Weights of a small self-supervised image encoder: batches of 128, trained on capsule endoscopy frames (Kvasir-Capsule).
Rows from block 11, named by matrix and row number. Rows with one number belong to one attention dimension. Each number is 128 + 24 x the weight over its row's rms, rounded and kept within 0 to 255. All counts start at 0. Numbers have three digits each. After the name is the row's rms in percent of the matrix's.
# v: attention value (model.blocks.11.attn.v.weight, 128x128), inputs 0-127
# proj: attention output (model.blocks.11.attn.proj.weight, 128x128, transposed), outputs 0-127
v.43 108:138047133121127089109163146123165139104104111144111110132121125131110126154127071081088132127121146089158114126093125116132149151116134076113141095166091102131131118162159144107110172174123115117131102097097112138130152128090114121120120127125137156109138142096110150159168146094144143162149113113117161092132119106131106162129131117131105099155127190127106139097120106135095157139117
v.44 082:102090124093114132129148142133170100162141134114106093145168090109129116125112144122043111151116142128161177129099144126152152140117141107092136153157109121120135090148090145129145103117157171116120099169123099149129119155148150098115131127099131122091100145107112138135165096154110173109151119112136164101115162120169127172125159139138086152124114130099099140151102143152156148128134
v.45 085:094080121138125150097153154166117138118097118145094141157138122148137146156125116096111177152118158138166129134095139119151137145140120122125137114144110087147156128160122149141125138128141109135076158103109093126172156127105108133164143166094139175113105129129121088116178137077132168175100114112123135115096118115153131121116164116105170122128131200114143105123159126083127129154108
v.46 101:141149130143114162095137159125102135133134111163087109162111108144106117159128176106087124138196109140160166157120126158163152126112129141135129108131114106171130150145141143140120097117130147130142125135102107155141116108117144135162148122110134182116152135133130093134107095126115140128121170107086171062129116149152171102131132089123081136097129113098109113112068154116161145105143
v.47 099:120093110128130125121149164113097134141165085144106128152099163156156147120111169088121125145210101117135122143104135159168111134084161149166133103151101107120120141145116110170137137102118116087146113133129122148106123159098149131164119150096130145092141152111134095160102121140094120108133116082143161111147161125098176117129109076109126124153145122121138097107112111087104152142127
v.48 087:139067104101113125105150147104111116137134122135118116133122093110110118145156084140089114106108176145170112142142094118103170162122111110125111146121112144112124097160111146166155149109150178123135150143157151164156106082116131121162126127120149166131153100098124124169116142085129159110125091168119102152103117151122145132141148092120088110112086125166120102087151101095116152115155
v.49 107:098068102125144102116128133108166152166087159126155157102109144141115137157128075126154091148131145126139106089110166076146162140115151081125114147117142126086156152173143163123121126185122087120114146114130103124129184114136134124133119135154104110133099131110144139117141148118126122137102101176150107126124112105131084115104147180141163146143135136108093132098160120114142120105155
v.50 102:109114096125096074151143131097125139114147119134149109109144125124099139090160110109198134118073127138125100083130142105151135110153132142091131086157122139103125160144140136095128118184137091165124173084141111120141116141127098118117128100155134111161155153158135119126117182159099136123119106143150139119137079131152095113145159171126158161135165150132123106137164136137149136094109
v.51 084:124122145104095132170184124159118153087131128143140131146119142112100143135144170122168158109149107105113103109099129167129104093097120138120127089112154094103149156154113111105125147099144092131173141147109117079140130138108126076134134117145107131128135153121148130148133140153088088098097150145098176155144113124141201138136113097127093130096147089112112127160104175136123137122143
v.52 087:097146098116158167095140153142145112142106096119083097117125114138119146134137136096106152138126150109133164134141134119087141190141127102103120152147146126160145072154139159167130113103105158143079103122115149149112152119168111159161154121104175120125104137097159143153147137079123093151127125140100150103174131096149156135103135100096130121145099141169105155140129123102101160149106
v.53 096:130183138147156138169123143121118133126112141155117128105126106097155153128137150145144126165082134119121131126142125150092116086161078169170119096133148148131091153087125139107138089077124117148145126172136147124122121160160120086097161130162123092144168146121101098147076137112085086100139107130107148129163133152105164154130117119109103143129113112121167176124145130135105143115149
v.54 093:120068155126144156116085111134151149130124181086163159157140080124093145081151077146107062103144143112107099142133106097167101144111120085115119114135106120121108124140135131134129133115107090125161156117133152127166117118114166084144125109097120128158115158126136108166152117143143129156121100169155157130134103147113099109088152105145145129093144152127129141106136143152141120106157
v.55 119:144124144111135156136145129132105096112107125137093102136158130135124103132098129111070152137167097080121125133120088153146131168113137136161158130109125125167141123100084108181159135123167201098118109180106111159150098102136113150141118125114148175101145107133121130129154076102132131131147100090146103113130143123129136115133109092115145090120078132113125147117072133142121109154113
v.56 087:106105112115114144059136120156119121126112136159122123167125136121121139136126083084090111083157141083142147107088092099144157107100144096110130106116119128098154099132114148128128133165141118132113099145118097142162158130115097117091164131091133142092152145117152111124130087114152099134167099158061165110138091137162129124098109109104111139151158114165102107096104143121134103117115
v.57 085:113084125121160160102113127144154116124132110063121156153114058106108159114124127148079154128127150112098140106141139135141111121091114079160125166113091133148100090126105127136101126103093131105119105141088101138154145159133141125158104108101132178090134104112122157101158154106100171165142085125130114128123133155134092122149141119145142087103142138144151122158168122113124121116157
v.58 099:116127157128113169119150144117149151099102104159105111116120106107138156170130134102097137136175133100150129129126084116115137178123126139168174138127136127137130096127110115149171125082113145143086088158115129142163106137133130156139160113101170180111099129127133142112162126094108142152100133090100146093152157154091169111152114102106110102131154140150112160089088110130125163160123
v.59 080:145155159119133180160158143134112123103115139111160118117102088142111098089092123176070074145150142118154146135131124121158086126137086164128140112127127135150104100107078105130147109117120168109130147160106149113144088136152150144114105144125100117135131108134119144159092143100132115090158126140143171157173128147116157083147100139150099148098137107121165116135118182117138130140138
v.60 106:129125121147103124136160141117130095112145165167154140134120149143101163094126116126171086172100125171126124119131148181110103081129082181139122114147168146139116143139107084150140115113127108127139164126164156087105134124131120093124123133157065079159141147138116144101099155167091152098100109140121117178109124135109150145122136149122148170144111111117127140140121150148119099114098
v.61 085:096103166092140151133141137164106132152096163104115154150101141132101151095148142146126066126144152160133135150144102149096147120149114116142134107136108162115138097115090147167155104137169164112175136157113104087097094149144178095120152136089109141106143103134172120104095135164101165145095135110107114144101145121103109115162116117128110139153103097141132148150144152120125140167116
v.62 097:107145139100148126126150136165141180154159130167166114137156112149134109146093125125155181109106155120157104136154125106168167111136153091096137131144135113108125141142154181084131102120121110111085146114131104103160200127127124152081149131157148146117112149101122104143117122134104106123163166168092149103148152129151106151124148133129114139123152181132108133126152100113141144083134
v.63 100:140139110119107183133108181126126103108105084176098133120158153145152155141101148116096156095197092086129125146125113101127139152111153137153158131133086142162157113147134114152138166133166151145098114121130097170118145117144142159140146163094178161123130119141146125127125092103109138139131120090090168074145131108146159135146125088132134132137098127102134102100119132119108128128125
v.64 116:152122106166101096160142080119148111157121145121134130086116068147133171127147107123163091158124128135144167157147139107110117123121091097111117147118130123138112151139117084094098163154149140136120146127165153107114137145151144105111106165113146125178101135148134123122108166158107155132121109132209114131103097131096096106167138176111158122137118110142138111124133154148147165153152
v.65 098:160079136153117090140141134149156119132143104144106106155135121156155157133114139150093098136154095080141152172124160099156151172099122153150166117121161116147168138159120124176134159111099113139098112120118076100103116140119105106126148140119104119112082144100118145122153114149109107124111140144122108139091120143107116087155092138161151113150156181107095103142085120137158119105112
v.66 125:137150145143132149155107112112118151133155138150138139132156119124108159120168112131163081139121094117133145173092146130113103129145076142142131184148116145154097129093116081103110127161098132102166104094134155107121140154153129139107116154096133147175136127116112138091110144155133150134115147136201079132096107183104133162116111118153171090105136116123151116137140166161122139121124
v.67 120:148077165126141161107115161164110138139134187126094149121151111129094151151143096103143115132163109124117174180074137121151074108108104126124179175134107145161138132130117153176160112138144121108121132118178149141119129134113148117158166105147117167136125118117107102113149127116123153134123154107123110072136130125110117158105150109146137152140097129100086107106119102160115155128129
v.68 097:089131093130112169123116112127099121137156170062122135103149126139117128144144140178163122132076142134154122094094109129078153091161097155087052145095114153129131125089132116091144109120157126129118127082123154110099140135145118115102109165109134088133176096122131132085143118135164143127141106151164135132151125151147116156095127139119111124154125123158144153112105155125122120126122
v.69 120:109078141141136098123095087088146110133104121161153109092143071114107131140131144114131073155138132153138157164131150155122137127154121127112098143159158132141122134111113091113125162167159120112141124103164138150117119154169122123129107147136104121147135124159129082112153120148152149112113123133180121169106130151113077097168134171107123087115131132114154091088161163143149150152166
v.70 095:122139096105143156148101117172117132137116137137083131156132163135153114148130129153095178154151123158125123067157145159122136122145130146141137121136085121109128134134094141155170086090145125152113129154101120139131151127117111133100130094156113122076150152129119106123131129140136140097172152092054118117183127148156121088096112088174143147152147089122122124137110118114146089103146
v.71 092:113097173107164113113154160166105128109106152130114097096116087118134161097127116144106149117132105079148127129135123121177110105094128098150173136139157120182105153133078106156112140101128125148122146148177100145115123135130144091133125118100128183102090113149083122115161145153144154111111124127166121102105139160082154115126126127155129086131093131134121085143101101140152122109128
v.72 105:134182125133120129130100102111139091152156108122168139140149121160163144118162152144114167110073159144130084123153098112090125101131130146142076110104098134134123130120152128099135135143175141113091164120081137098111150102168159132123123148130126084148173091115161128115134090110104102142179100154099133178170112121142118134116140103121148126109112118135153141160123162152141150130121
v.73 111:152094170107111086081142123144149099145103116153134140152141159145156142156137079094101138127162125081145153138146141122133158118090159100113168118144155137146149109124146172140143126160157159120139143142142126111169109128088114102152147102108118118088097153147130112164137116100107142136120117143121171137127132080157138154134094127125120128092108175101126142151153074086138143158097
v.74 107:161130139137158151089140162145138145111136155110137142107103166103159087155104134118108167095129149148132132140128169129138106130111167122139182125109102093153158184126110127159141134136124105140124103126138120174161102103129135140121139136124139116119114101101152157172130122110152122119171127111101157064157122096161110156070168102102085146113114154125081148132130093123141131121155
v.75 118:148127124139109138140112132152173151121152134116105118141108169111157127145101154132150161127123133147149124061173151135117112110128116114115130078096111136124159138139163131151147119125157121169103108123085116132122156114106121129096127106153115129104132134105137141152103071129090072133147161127054142110163123081170150110132099149129091141148173125120162165107118093102109105114134
v.76 106:117127112107137080126152152113170139109103136120146151136117082108114135144135133116122071170151144118120175121128132115137139101124148140095100119131136133106120114129147102119086141114096151139123128102136137076143136130155137120167127124095152169138124112088149149112145112100115164149075088128184093170082126135088108100181156159137132130087099155134155132161128142144137153160155
v.77 114:112153114114121140105109136168113124094116122082130114131105168098133100165081124099122155090117169110152142122090150113141137119091136143161191139103144141149165110141155129170142144112111147118106108116092104162132144108105127094130148133144119147128114149148135118135151136133144133105156137113072153078177149124143167164082114119145114108151127161138116135164135076098117125084119
v.78 110:119079126158100108126131155086159132163150120168141117117145119125156164108137106121100072153146102102152145145162086124131121137150120103119113143158147150101124116146123104080122157120098173120150148130152110112152135121109135121123107129104115140166116143144128134112145162118143168126112076155161116185075139128082127125170108117129158124116096153104133083101161160096125128141166
v.79 102:095137144154152197120132157136099109101141165116081164138103141119132132091139149099159130117118118154099101159103161115128080102139112123151095160150121139100141158118097099136130087132102142136121105128120143120123124168141142101139110130162160140169145144147086129109097144124117130111132161083151128126180098156115116180078124088132142141130135122149100142130084155136152115114096
v.80 094:120160127139167164129135144124107157139130156149108101159114139098086126144092099155070119101111182096116146111100106143135134146109127146124203096092117137152173122128104114164103100133072127122168109138119111130148130102118115135167111131121134186117116152093138162146168138145127130112128126127152142113123157125103144096133135122161136124090106140107092093123120150112126084101152
v.81 082:154119091115106112121124147170116160097156129118132142140154102139157086148132096131096138100086162146149110087150121172144145109109183158142153122142116101141101107176167113153131142177119135152123100138089117157169156107147097109148126167140152074155145125171113125166122113109117152135155155112102106133128143127161110142129128166110089101107136110139095149149123099132127159117130
v.82 101:128167098113122138159104164145104151133094138147124153144115131136070126092131156116114143152164156114154125116108142131156122126111132124146136135116145127128138114124089093119110095067136145126102141145137123104093119118103166115161163142125164180117088124095139106129115112115107138125066173091169084131123132165102144090137121086127188134103147144135146143152080147107156136129130
v.83 114:154070153147142073109119134122173100145146110171139138137110143159122148129092111115090141142135147075122171122110130132142133158109129135110182112148136166141149101151161120154096171152116152112131119142147133139132109107105144102117108119152132160082082150144149105142175155135111117122138095154147152104115170101131117120141103106104146092129138163133120072156151112114158106123155
v.84 093:145142161105152160132136169119124152103137098155100099135149161145141107099140135137100113121150105138133140142108143090127105179117139158147164106132119120118139102122103158175123098098099141148165111118119084099129114172128111129132136129109122126123121136122117156167152132162168156140134130095090146110152117153164137156078136098138118190150154097084085106094094134113085096150122
v.85 110:138102159106148149128136105151096154141114172093120147097109119146153106140135103113148103098169125139112140135088141134103077132099119112141118150152132133111150116121133134160149099143139142106133124148162157148157142116163124137106126160144109086103145125180110132173138126106172127159166111171124122070134084114153092173076110120115100139145080110134124080137135127124099139094144
v.86 108:106124138128126102105105112094121141109135172117126128095110107148162108107140131126177100110090138173129118108121100134070141127110151117131081151120103125089138115135133096125130165144172092141113147161098141157166139111135132121101140159119131082129182151123132146130118108127163110159188127148119101153125073152126097160095152179145140142113153088120143121101165136133123131154101
v.87 107:112121125107138133111145103145106126147115171104116134097108088114127150139112080100125057103167111123120147197088146107168088102116131114104126147128176115107114141115118112131129137161120127116116138116159160146109120134155112109104134121117152137152133105168094089122134126126154135116151123162183114089102149148134125146098104162142145094088088110122121085110129140176147148095119
v.88 106:099134146143156180121115147140080128136155165124100161132115110116134172112121148130111123143125153133160135152089126119169133146102145139136162133158098118119112136145126118158176089078100140122115149108166100093098091123154097153154145133117149136152166158095145139115114120132119106111117125083076128088176135124127185141101146069129127128117146140135137162140094135100130097116107
v.89 100:152108109150115075156125143112124151135140143164192149119121114127113166103119107129148122129102098127147151117135109084148126124100107088143081131154136135116124130103125122107061131166147124091105153146155134088142116125133168157112137115125169132114101104131150088118101107095155148150123092167161118140114141143080086098187114124102150129111097095124155089136111129133113152128129
v.90 097:156074148095133132081145126165120121150098158145150098120129135147141122105087117094108122136116128122108160164119144096158146162114169136111182111127113140115128131119151178167163112115137140112148103131142129165160106145076096083124132087149095095080153140167117133135142100111134167133170078141108131119096139114153114103142137116123125136145118122116114113112155098106175137129104
v.91 088:134128100153117151091145122100132152151157144093112138110115146166109126110119163151180082108110128116123151089115165102077106112110112126174133125101134152095132139111155160120155138136182126127098128148133155164130110132102091151082151105140088075166121125129151123145082103146174142131150114154131139101128147128150103095084126125150089144113135095111117120096166115142123124109122
v.92 123:128083139110123077111145116118197127146129114182121125118117131104146101132115139120097145113115122117122128070152129153123178168122171105117110102151144141133136099161174164098113137143146136134138136128120103143151153079080124138122086121102126088125119158134136132157124136138146106111121135164102143153088119113135110075147129131106088150145143171108141142112186130119137119171153
v.93 093:130079145145154101093155107176096125127109119132097134127119111115096112163132131129105120130157129090157152200078148109140130113130110130110137132129127113175141151162124114142154136121085104122139098090155145170116083149125107153144137142143170180136108098144136093152149162131155152123145146144139133132136123175123150151113111124102124093095082175155116124102143092134132122096135
v.94 116:140100118119095121159123115137164130156137097159151133145106118108094147093148141156121097124117097114115121129155135119097185108161157103155093138153125106141114101135121147086106130149158102118126135156107134112128158136100124149127140140148121107157104140121114098105122129113112157148104085140155120183071101138087091062166113164141168109125138131134165129126142166125123130194119
proj.43 096:096147125141124140151111167096091105150130144153084155129105078107108147106134125147110112127122102111139154143081155113128125131122121162162131135143127101104092151102128121151131101100097142114128160170134103101128105167160130143176117110142149109162149101088150142087139141178150117139128066102108098148093170115137134110103169139134108081138136099132145136173132109115172125144122
proj.44 085:092093089111105159145166118103091146162106107116132111154130118160137156088131148119112086114139128181171129102140115141128113116105100165146150091117097116135083087129103118156119120161125096100106157105119135143099145166135124092145097112131106143112150161144113143122104092165132141125112155179108116114110136154105143118148145170140122124117125173145101164137172166102100132142156
proj.45 089:116141145163107098101116115127134125122144180155097175151090133148083154132141116117152089156090105170117109134162114132167096088144146149138153131160090091140123156145128100147099113081097123107173132158129117119113142117114149113143106112128130133173131089109109156098117116135156116141160076121094120096152116124123154094100149106146160098112160096160150116137126158144118096125130
proj.46 101:135063101139122148132094147160113119120129133122118172096119131129160144107157146101169130150101118126156100098173133130105128094124164150114111077154120094082115130110120130142143123101074146108148168115139154084111130151118112092103112157130141119165101095106169149123160129144184131178131137162148113130097122147110136151108151130096155146120109131090105151107170126132124141123145
proj.47 091:125107132147133125171085150134153125126161165148147127138141093128105165109125145130183144116092148124137128088165119082140153106114163124143129120146091081110140156144131148155136096123097114114176129148113150100129144167127101111098117152114094161140155096108161173149153128154160122152160135134095143122134096175129126111112160124137168158109134117078098141139162166108136152143114
proj.48 084:132156156100079151101153101101081105165149146159141155109155095151112171103100118136128103103106088170102139105098094114136139159105142136093108149112131148147122116168119122110136113095169166146113109100137114098100150169119148120120094123158095144105126162111095139093152101131167086151147143137124137105137157123104162087091152149115132139113134114150166111117138108117147115119149
proj.49 108:157164174135115097133138158150097098164124144135088117169084121100092155144117146116106141125108142125137104128100108148115113115117101134184141164121137132150124122147135112159112112103157124151086136127128092129121085092145129126177090098114147130126149092151147092125110108120127151081101098080117121141141168087144093131148128154129149062168103105118121130146104115153160129132134
proj.50 109:140119104112151132151130130156133154158147159098125128174118105093131125177147125156076155147160142070149154159131147164138093145115126121137152138123131156164149112105126108153169154140164142139086116124124148139145125071113147161116141125133132140095146143118148076145140125088122114105143116105136128157114115100125090103144099109129149058170102109155124105131094122155167132099142
proj.51 084:156093139160138141130106095111151159141109134082175110144134134097165111111102124141120097151112121146116088124176100122129102129091104122150152102088148103119118108128118163152156159128097149159122098108093139130173138152119141116155152108163127126156148149110162095094120109106105121148174151093113135122106100142114135141147131095097139118147123177106141097103163171152099092093108
proj.52 094:140141091138119127100109149094127130120122127115109129132157124144083117096114146094145146162094083101164139091151134139105177100159165161105100091133169106141117159158162135166116146130104159087136114124128146149098104146128128114177134132111110137110112121122153165098105129170120152139108067122112160140125146149154146124104167153082114157121156102141093153139118098111118164114111
proj.53 094:160147140134135145095109095098168133104121127128140149129128151118141067176128135113093139139173166143104127151158167090099155120143091100123099140125145160153136114105154134147111156168134128105157153149145148165118137118103135130080173111118121150133134113147105137118174126092128104151099176137116154160124120157183100153133100101112115091093122168130138094127135138108138140157154
proj.54 088:110112136097116117169112177112083153149115114152167163163106144148100158147158170092153163091121093115095125114155137122102133121114148096149142100151113149182116101171114116150162142111146125110102105129154122162136131141163143117115139151087116115132163101145151110110147160111103119142112159105161103116104140143096105143132108105122169092141131139183121124143108105150153135136173
proj.55 125:112101115121120125135156122111093115109141123121119138077151135128151160129153154121165119106089093176132111134140115107094179092148158166081157123127086103103101101116140131100110108123138119087174127119123146105125135165121131138113136141122099120135141122129134165098133114151179162142107133136093127109131109145133179151082114143130090212103140125108129124148161110093097146123142
proj.56 096:123108129095126149100132135134101156140161165179127139157144114109095144141108166086143151134136103115161118130118118115131173140136095152117142116150104140107107117098107111113127102126107162131155167142164108127140122171090116097184115153179121173117089143137131145096124095145172098124124141141138110101098171091127140115127086093102149131145157177134138123157135134156146091150156
proj.57 085:088153147154124141125139137138148139148142100136109117103111133163152162102158165152159162096077141131094157111148104138106161150104121097098118146114153100134099132119118123101080135112168143114127113128163106138102141121155140153152093097140140146184102146145145105151101145174133148092142136138097112172095171159125121102097173125105099122087126105157138097134108146136103116120164
proj.58 112:089146131123132141129120114113145098095119126121110148087100155119145122081157114136150100137095135146148110125136150119137138093132137106137142115103122083109099162160160139137090134156098121131162119106138116120099146156100130103136110129150114095169091115101113174098097161176145152160115127153119151157094116118102138168072150141095138186084161144112100151127144162119097116161111
proj.59 084:124170135095121157148112134098129117120135102137152124131130124127156078141151105118141101113108129156136091106148154164129125091143155123082098145108114135097098091132145155111163165107105169087127100098159167165152163121088150134111126104138161150117139178140165107133143117137148106161113148152166145126160146115108098141117079129112089180120128137155127128111130161111099112083135
proj.60 098:124154126154133115160099110113133130145149152133139090113134106099146117129103104115104104139177166099079118134125162133133129165105133119146138104155113172108136127122166147126157126162113117176117122121127122151109100069161098124072162153152133128144170147156113077149135133087072098107134134144137170088147130127144111104132071112138113097122115089116142123153142149106129137099143
proj.61 086:100128141101093123161106108146103170097165129149129121077147137126103135154114110143174096107117115127163138101153145094158144111159120157131128106137073150086156118121114090102154140156096149167106094119107151122117159135153101100149173122114157110167109162104133097099158137118127141101127125119131158092096100157108158155146112163148124154155097130122134115116117160126154159129170
proj.62 094:181150127111151120122150104104118145133149129119103158163113120086156165106134140131123160145116133090170163119151121140175112149143149148158134137153166106135147165147083094141102138087112159129122157146117119150102122091138165130160142172130132174133150109133156132160120131161146144122164118082161128116090139136101114148116116085122111072109149158100158167099114111153109128140127
proj.63 100:081092089099122140133158090128139141139160149111097179129154148116139115100158109101119102141088144181140133096106146114120130128144131134108122088112103079080098149105146120128122129155104119130137128134151130076126151136130153118157106162161101151189140154102129192115113138121178106128123089117133137148103141116096142143128108141118106166122153141094094153115133147094127118138109
proj.64 119:144192122143120114121127094114182115125153136066093109121081118134165156105118108162090115132116130138115103142163131124145080087134111108158160104089149143135139173096101154113134100150150150113146154151102149123123133146110122105130107141124105162113145112081153157158146127111117129121143104108124148107142122131149107154088170105114178103114127142140106124120130161156085107152096
proj.65 093:133177159132157107102102141136107153081111094097153146105137139163142139129146166173134117124132097175125128167155128119156091120112153131121112124135110127135095102123158162084133101151145146092104111115128120141108127149097142113127082113119128106169131121126096170142087174111164181149143107132151142146103098159137179148109138098093104157098103162133147160138136126103114119134122
proj.66 135:138121158129119145131144133119159134136140114080120120139088117131136130134129098154062095113123184104138148102135150136154104133118144117149134120130161152122128160103125166136189108161122152148107139162096138146136090088062102108140148138103099168140102104117132154148148090143106127135159123142128151096153119123212118157128132091099156101143130142135124121136110134130102083143142
proj.67 114:145087149117139155117097141152115101115149104115123162133135184153126085145110109172103142126151160114118117124117149134126103140135149155129081147155105126082110129125174174124123152179157089161132173097111122110130082091126139110085102132106098147119122157158116124109160140107127119167156131142120126123138068124138159124136120089152098156083108114105131100140135147120102109128098
proj.68 106:126133103165108107136107095106133160134149119117119136158129095119100098108146106128097137129131168120112161094147128135155148156102147096160161096135143109158148124105115139162177152097094172164119163154118131125111106149149105153121182147144097161152152138140170112118116101142096131088122127098142165115143108115145115123104066162171155126178107142122143110166125105119111102138119
proj.69 116:156192136156135104129090085105150138127147143101094149100134157149142154130130110178096098160100135098147118118151133122131101136118089161170167094111131163125118143113097119113180100135158144152122165152139124133125118121093087129151135153140117128137103119082102130145126152138134117163121121144112120147115155142149117144119142144074120107084152134120113142122153162154093061110099
proj.70 098:086088151128146111108144168142098144147125090172154094110170141108122096130122125094140113107117085110163115133077136119093165168143166112133136147120123154091146087134122105110115175133093128130110152133144108145130142114128145109125143119114128119114096109142114098141110104105138108119106115125107131088135118129094109108158066148146091156125077140143165118165125096087178134150122
proj.71 098:146108143128135119120168112101105116147098158084119165125106173125162116118134127155129135112147130115096120171154097160104119115149159121093139133127118169085133123105131147086103114149155086154137115092129127124126128104140101164132117117086104123149092091112117141132137122125144153115164158175153090108128141100161131153153175095096088128072106099126103112123156113090148095101118
proj.72 100:143119136115126139119159104104102174161127160178108092167147085091107130110111092076156121136113130141116114093132147126154165155129134104113146122146101141143111130112119106130158108094115152159125128144123128151122157147157156104165126138136141126096130114160166121162116128168117095079140089088113117117132130134127065094093097143133142069180145139151154135131115108116126107156135
proj.73 114:117142124105154120156107109109102142139130124154162112083130142114151153094128132135160144163154074142100145135131097136137139112098138178130086107168136140066130086162153112109082112159149149088156119151181122116113113153121161088104125114148145098136102144156133136099141159099137155123158098183133112131112112145102154136107106160115128156087139130100146159114139122135145109135097
proj.74 109:120118077154110128140125179160086120132107117166106129117138167106098119100107142146153150109161120179095101140132141133118108132094134099085106172156104131135123169125134119120109151137135086107135117092112085132124165123138150149091107158145129100091164163148133099115135164093142139132135152142135155113116093146089114087133170150121126188127122115128106100108149112136094139126163
proj.75 121:078117141156149132144142129112079157148117097165158132118148108116093115153125119117133163101126087129131140151097122145135168133117126130087132130133100115116151100147117102147119157127075132077121088134158105098133190156191119100117168151121176152111106127159096108154140161143119131134102115116152095147124126131080123118148107159133122137147100139133130131108143091094116182120142
proj.76 105:141185118130098116126112120108166119090148133138096117144079153141148174094127110141107122129086147124104102106185117160159096092115085129161154092092156173133130155103117151134130100123171108125151123162116116143099103130137099143150094126123105093140146121080130149130114099150175118124153089129138110118136151102154108133115166121108152132094151122145115140139140168165111114152129
proj.77 108:101066127109110148136162134118077140117152146185136114126166116130140089116125137104137151142125078150097148160121127132123144147139149122092132155154132124086133106138155148111113176094139147107109117120145105133159143116165129146135140105137158107148133143133134104085145137105111157152111174187149123156128073131082153089147103143134060152140144130135129119123101154122121164113125
proj.78 103:166161171097108148148111078100155097093136133105145110113084099131170171134143170125135106131078151102127100161166140124126112135122078143147108089102134110129117151129090139130132086131172114153137146148156118144110119096092108147096094111133123139160126145086118120113130101115139136108141116096137144116104141143155155138081161110103135085127173129113117155117116133123143081149111
proj.79 103:102077118139098122122109138140124111146129105131154149127147135136135080160089076111120137119109172110128137130172147131092116158164163093145129130117136123165147175083166163170153158114142086130163165110097133161127095109140153109165149133143120141109116115148153155137140087141119101118119173124137138138134128109183089127137159096161133129132110107125121100159135095116155152099119
proj.80 086:132142105078146118128128136136105090103117119117164118113148172136146133165133177115131157137126078082141167154105129149142129154106141125145128146155150149091113140151157161107149124121154108137105131169142111101165102106103126184144104107087154117160156149115087108097082130108125172109131128178126128118157085121139153149162123115143117128114095149154160109162137137111144129119172
proj.81 084:128123108112090108148108159128083105150135159127123156094144138111144128115155115120112138146119096118136166111144162112142124134127163090147159107116097092115163087102096142141101105085145138077135122153107077109147161155166153085103129160167122119110148140143128088152147164101171115117133121148141140133116099109069107140162101149112091146158110147114134114142139167103149119107109
proj.82 105:100163109146108145125177161131151078104139123111106131146102156149109118180138118125144131114080163126152109140154107118133067085110175130146117116134146144118093159123124137118141108127136091116125153156109132127092085083111129146136135127078139144173111120118093128112109098154139147109165089110113071078108131113117145151160147099146116130110138099130150142157098129095115128149146
proj.83 110:137175124090128150130104125137125126085116141151155129081135146125184156140154155164128101159129087121130124138145101133156137136132093166148140114144103151077139103139103165096085122123176114111155143111179128143129136100136150139149128157101124149124131143126110152136134128094130132146151137162131082150142149136101177153094102097107093156076139156125158192104130124137134120119122
proj.84 089:078081124116153126155157134151097131155144091172166114122181103114086090123123149143135145144145143138131127163126143181115115113130122098130125168128143138120109130136209097159112184158122083158119132105120151097130122119102134141115118128136113152147126147156123133094157130102125167164159146129132130098138143103131150109136092118141132163127147073123150125157112128144143171097121
proj.85 104:162089106104138144105103115141111149098104144130108149112177121145159135153114072167142135149181137115110116132102137101153133150100113152118122130111113101112165132113129122110173147116098161114111127111149142122146142129137129130110152135172111112100158150166167122111180126123098121116111142175114144120114089151161085141115080124142095169119118151064103096138143113121095086136118
proj.86 114:133147130166135097140131132135158172149125134107133096151103102094163158123112127101131116137176124136111146102138136117115157172114113134119179112097101094163159132116122083131130136147076112104156144114094122128106146175136097118146131142187112120088169102135160128113149120133119082107103158073089150130150132176093092136148106156134157102122128147116121105136134138125088120105114
proj.87 112:145136121109140142092100087101181130126162144076097119123152163154186123146132126188108116157145160118136145138138117116163105100120103145128142090137121121095144137082108168139138106147147142145140142118148114133124102086085124119087141132112124148137127093109144121121170151125131158163145173131151156145140104129168132121125144112104122166114130179080092107112113134142122072124127
proj.88 113:130091101119106110112124128173122147153134140138161140162138145118095072162128115136153122097115119128153134119151136118105139111142167106107101133111153092107095110141167144124138180100128098156104108112096149144112125102147169132133097090136152124156144154181108105131145131147127111134119133143109134124112111076148140113173099099185094156117081084124106087162131111127169160125128
proj.89 092:166130160144148121086145117124128128136110139101115137145073135113146173145108104154122099128098114123158134143130144133096121085107097121114116117100116152142149147105099142107126073146169121136119130157140108116130110134086100103163126100117085098123127116134096134164118134152154130100117143088127116127152160158191104116122158138090146091085174133124084172145126130141091081142103
proj.90 092:138134105118175156133073124172086125105095147131133152104164117132176151140103101163164089119149084121118129144086100148115157129148127113151125128143095128079108085137172090112122167160104097146137101103166141149131138101159114106117154110126120128149142145121110152101119158122144147139093136139109135149089134150094127146132081114135090154082168125147145126113121135145134113150111
proj.91 087:124107110157166103150099154128154116124176109168128083116120151105156132129139126106163093131111106122177113110113142127111167121116149107133163146127084138155126119098141121148124111136099168160115144134121158138113145159112148112123167146145145145095119103115166153128179167116156113133124150128132174127148098167120174080139086177149117163108154125084089121153133145114147143101144
proj.92 116:149135137129125121119111151139087156095141138134140121088142109108144200104166168113174135149098080130139147108103099132115136103143089116115135098134139115109113099170092109128076099133125124123152106150129109131137171134122120126145120137127138142100129164115119118140126169111182157139101141100157100170136178139083159132108107169109125157130124145103126184093145134155096121141139
proj.93 100:120134109107136148094087134102135126078114124117135131125170132140121099150115122163115152160153117117088152143160111126124088138100157153105092131117088139092126147084114172101122132150176148129146128148134116120126116142095154155100097110148088116157107151117116147148159176109154148187138179173140148104149133146168151136129146126080092122099121147119161130130142103143118098097120
proj.94 103:124183155162118099121095130134192137143155118117108121151086092155146178119150141136107123124112111093123103136133120143106138115158123133117127118071136121113119133137118142127169112140151127124162140119150116111105156145142117140110114146160118139150108096076138115127109134138159117108149074085120103099124179155139120173103145120101189095134182136116142164145141111158094097121149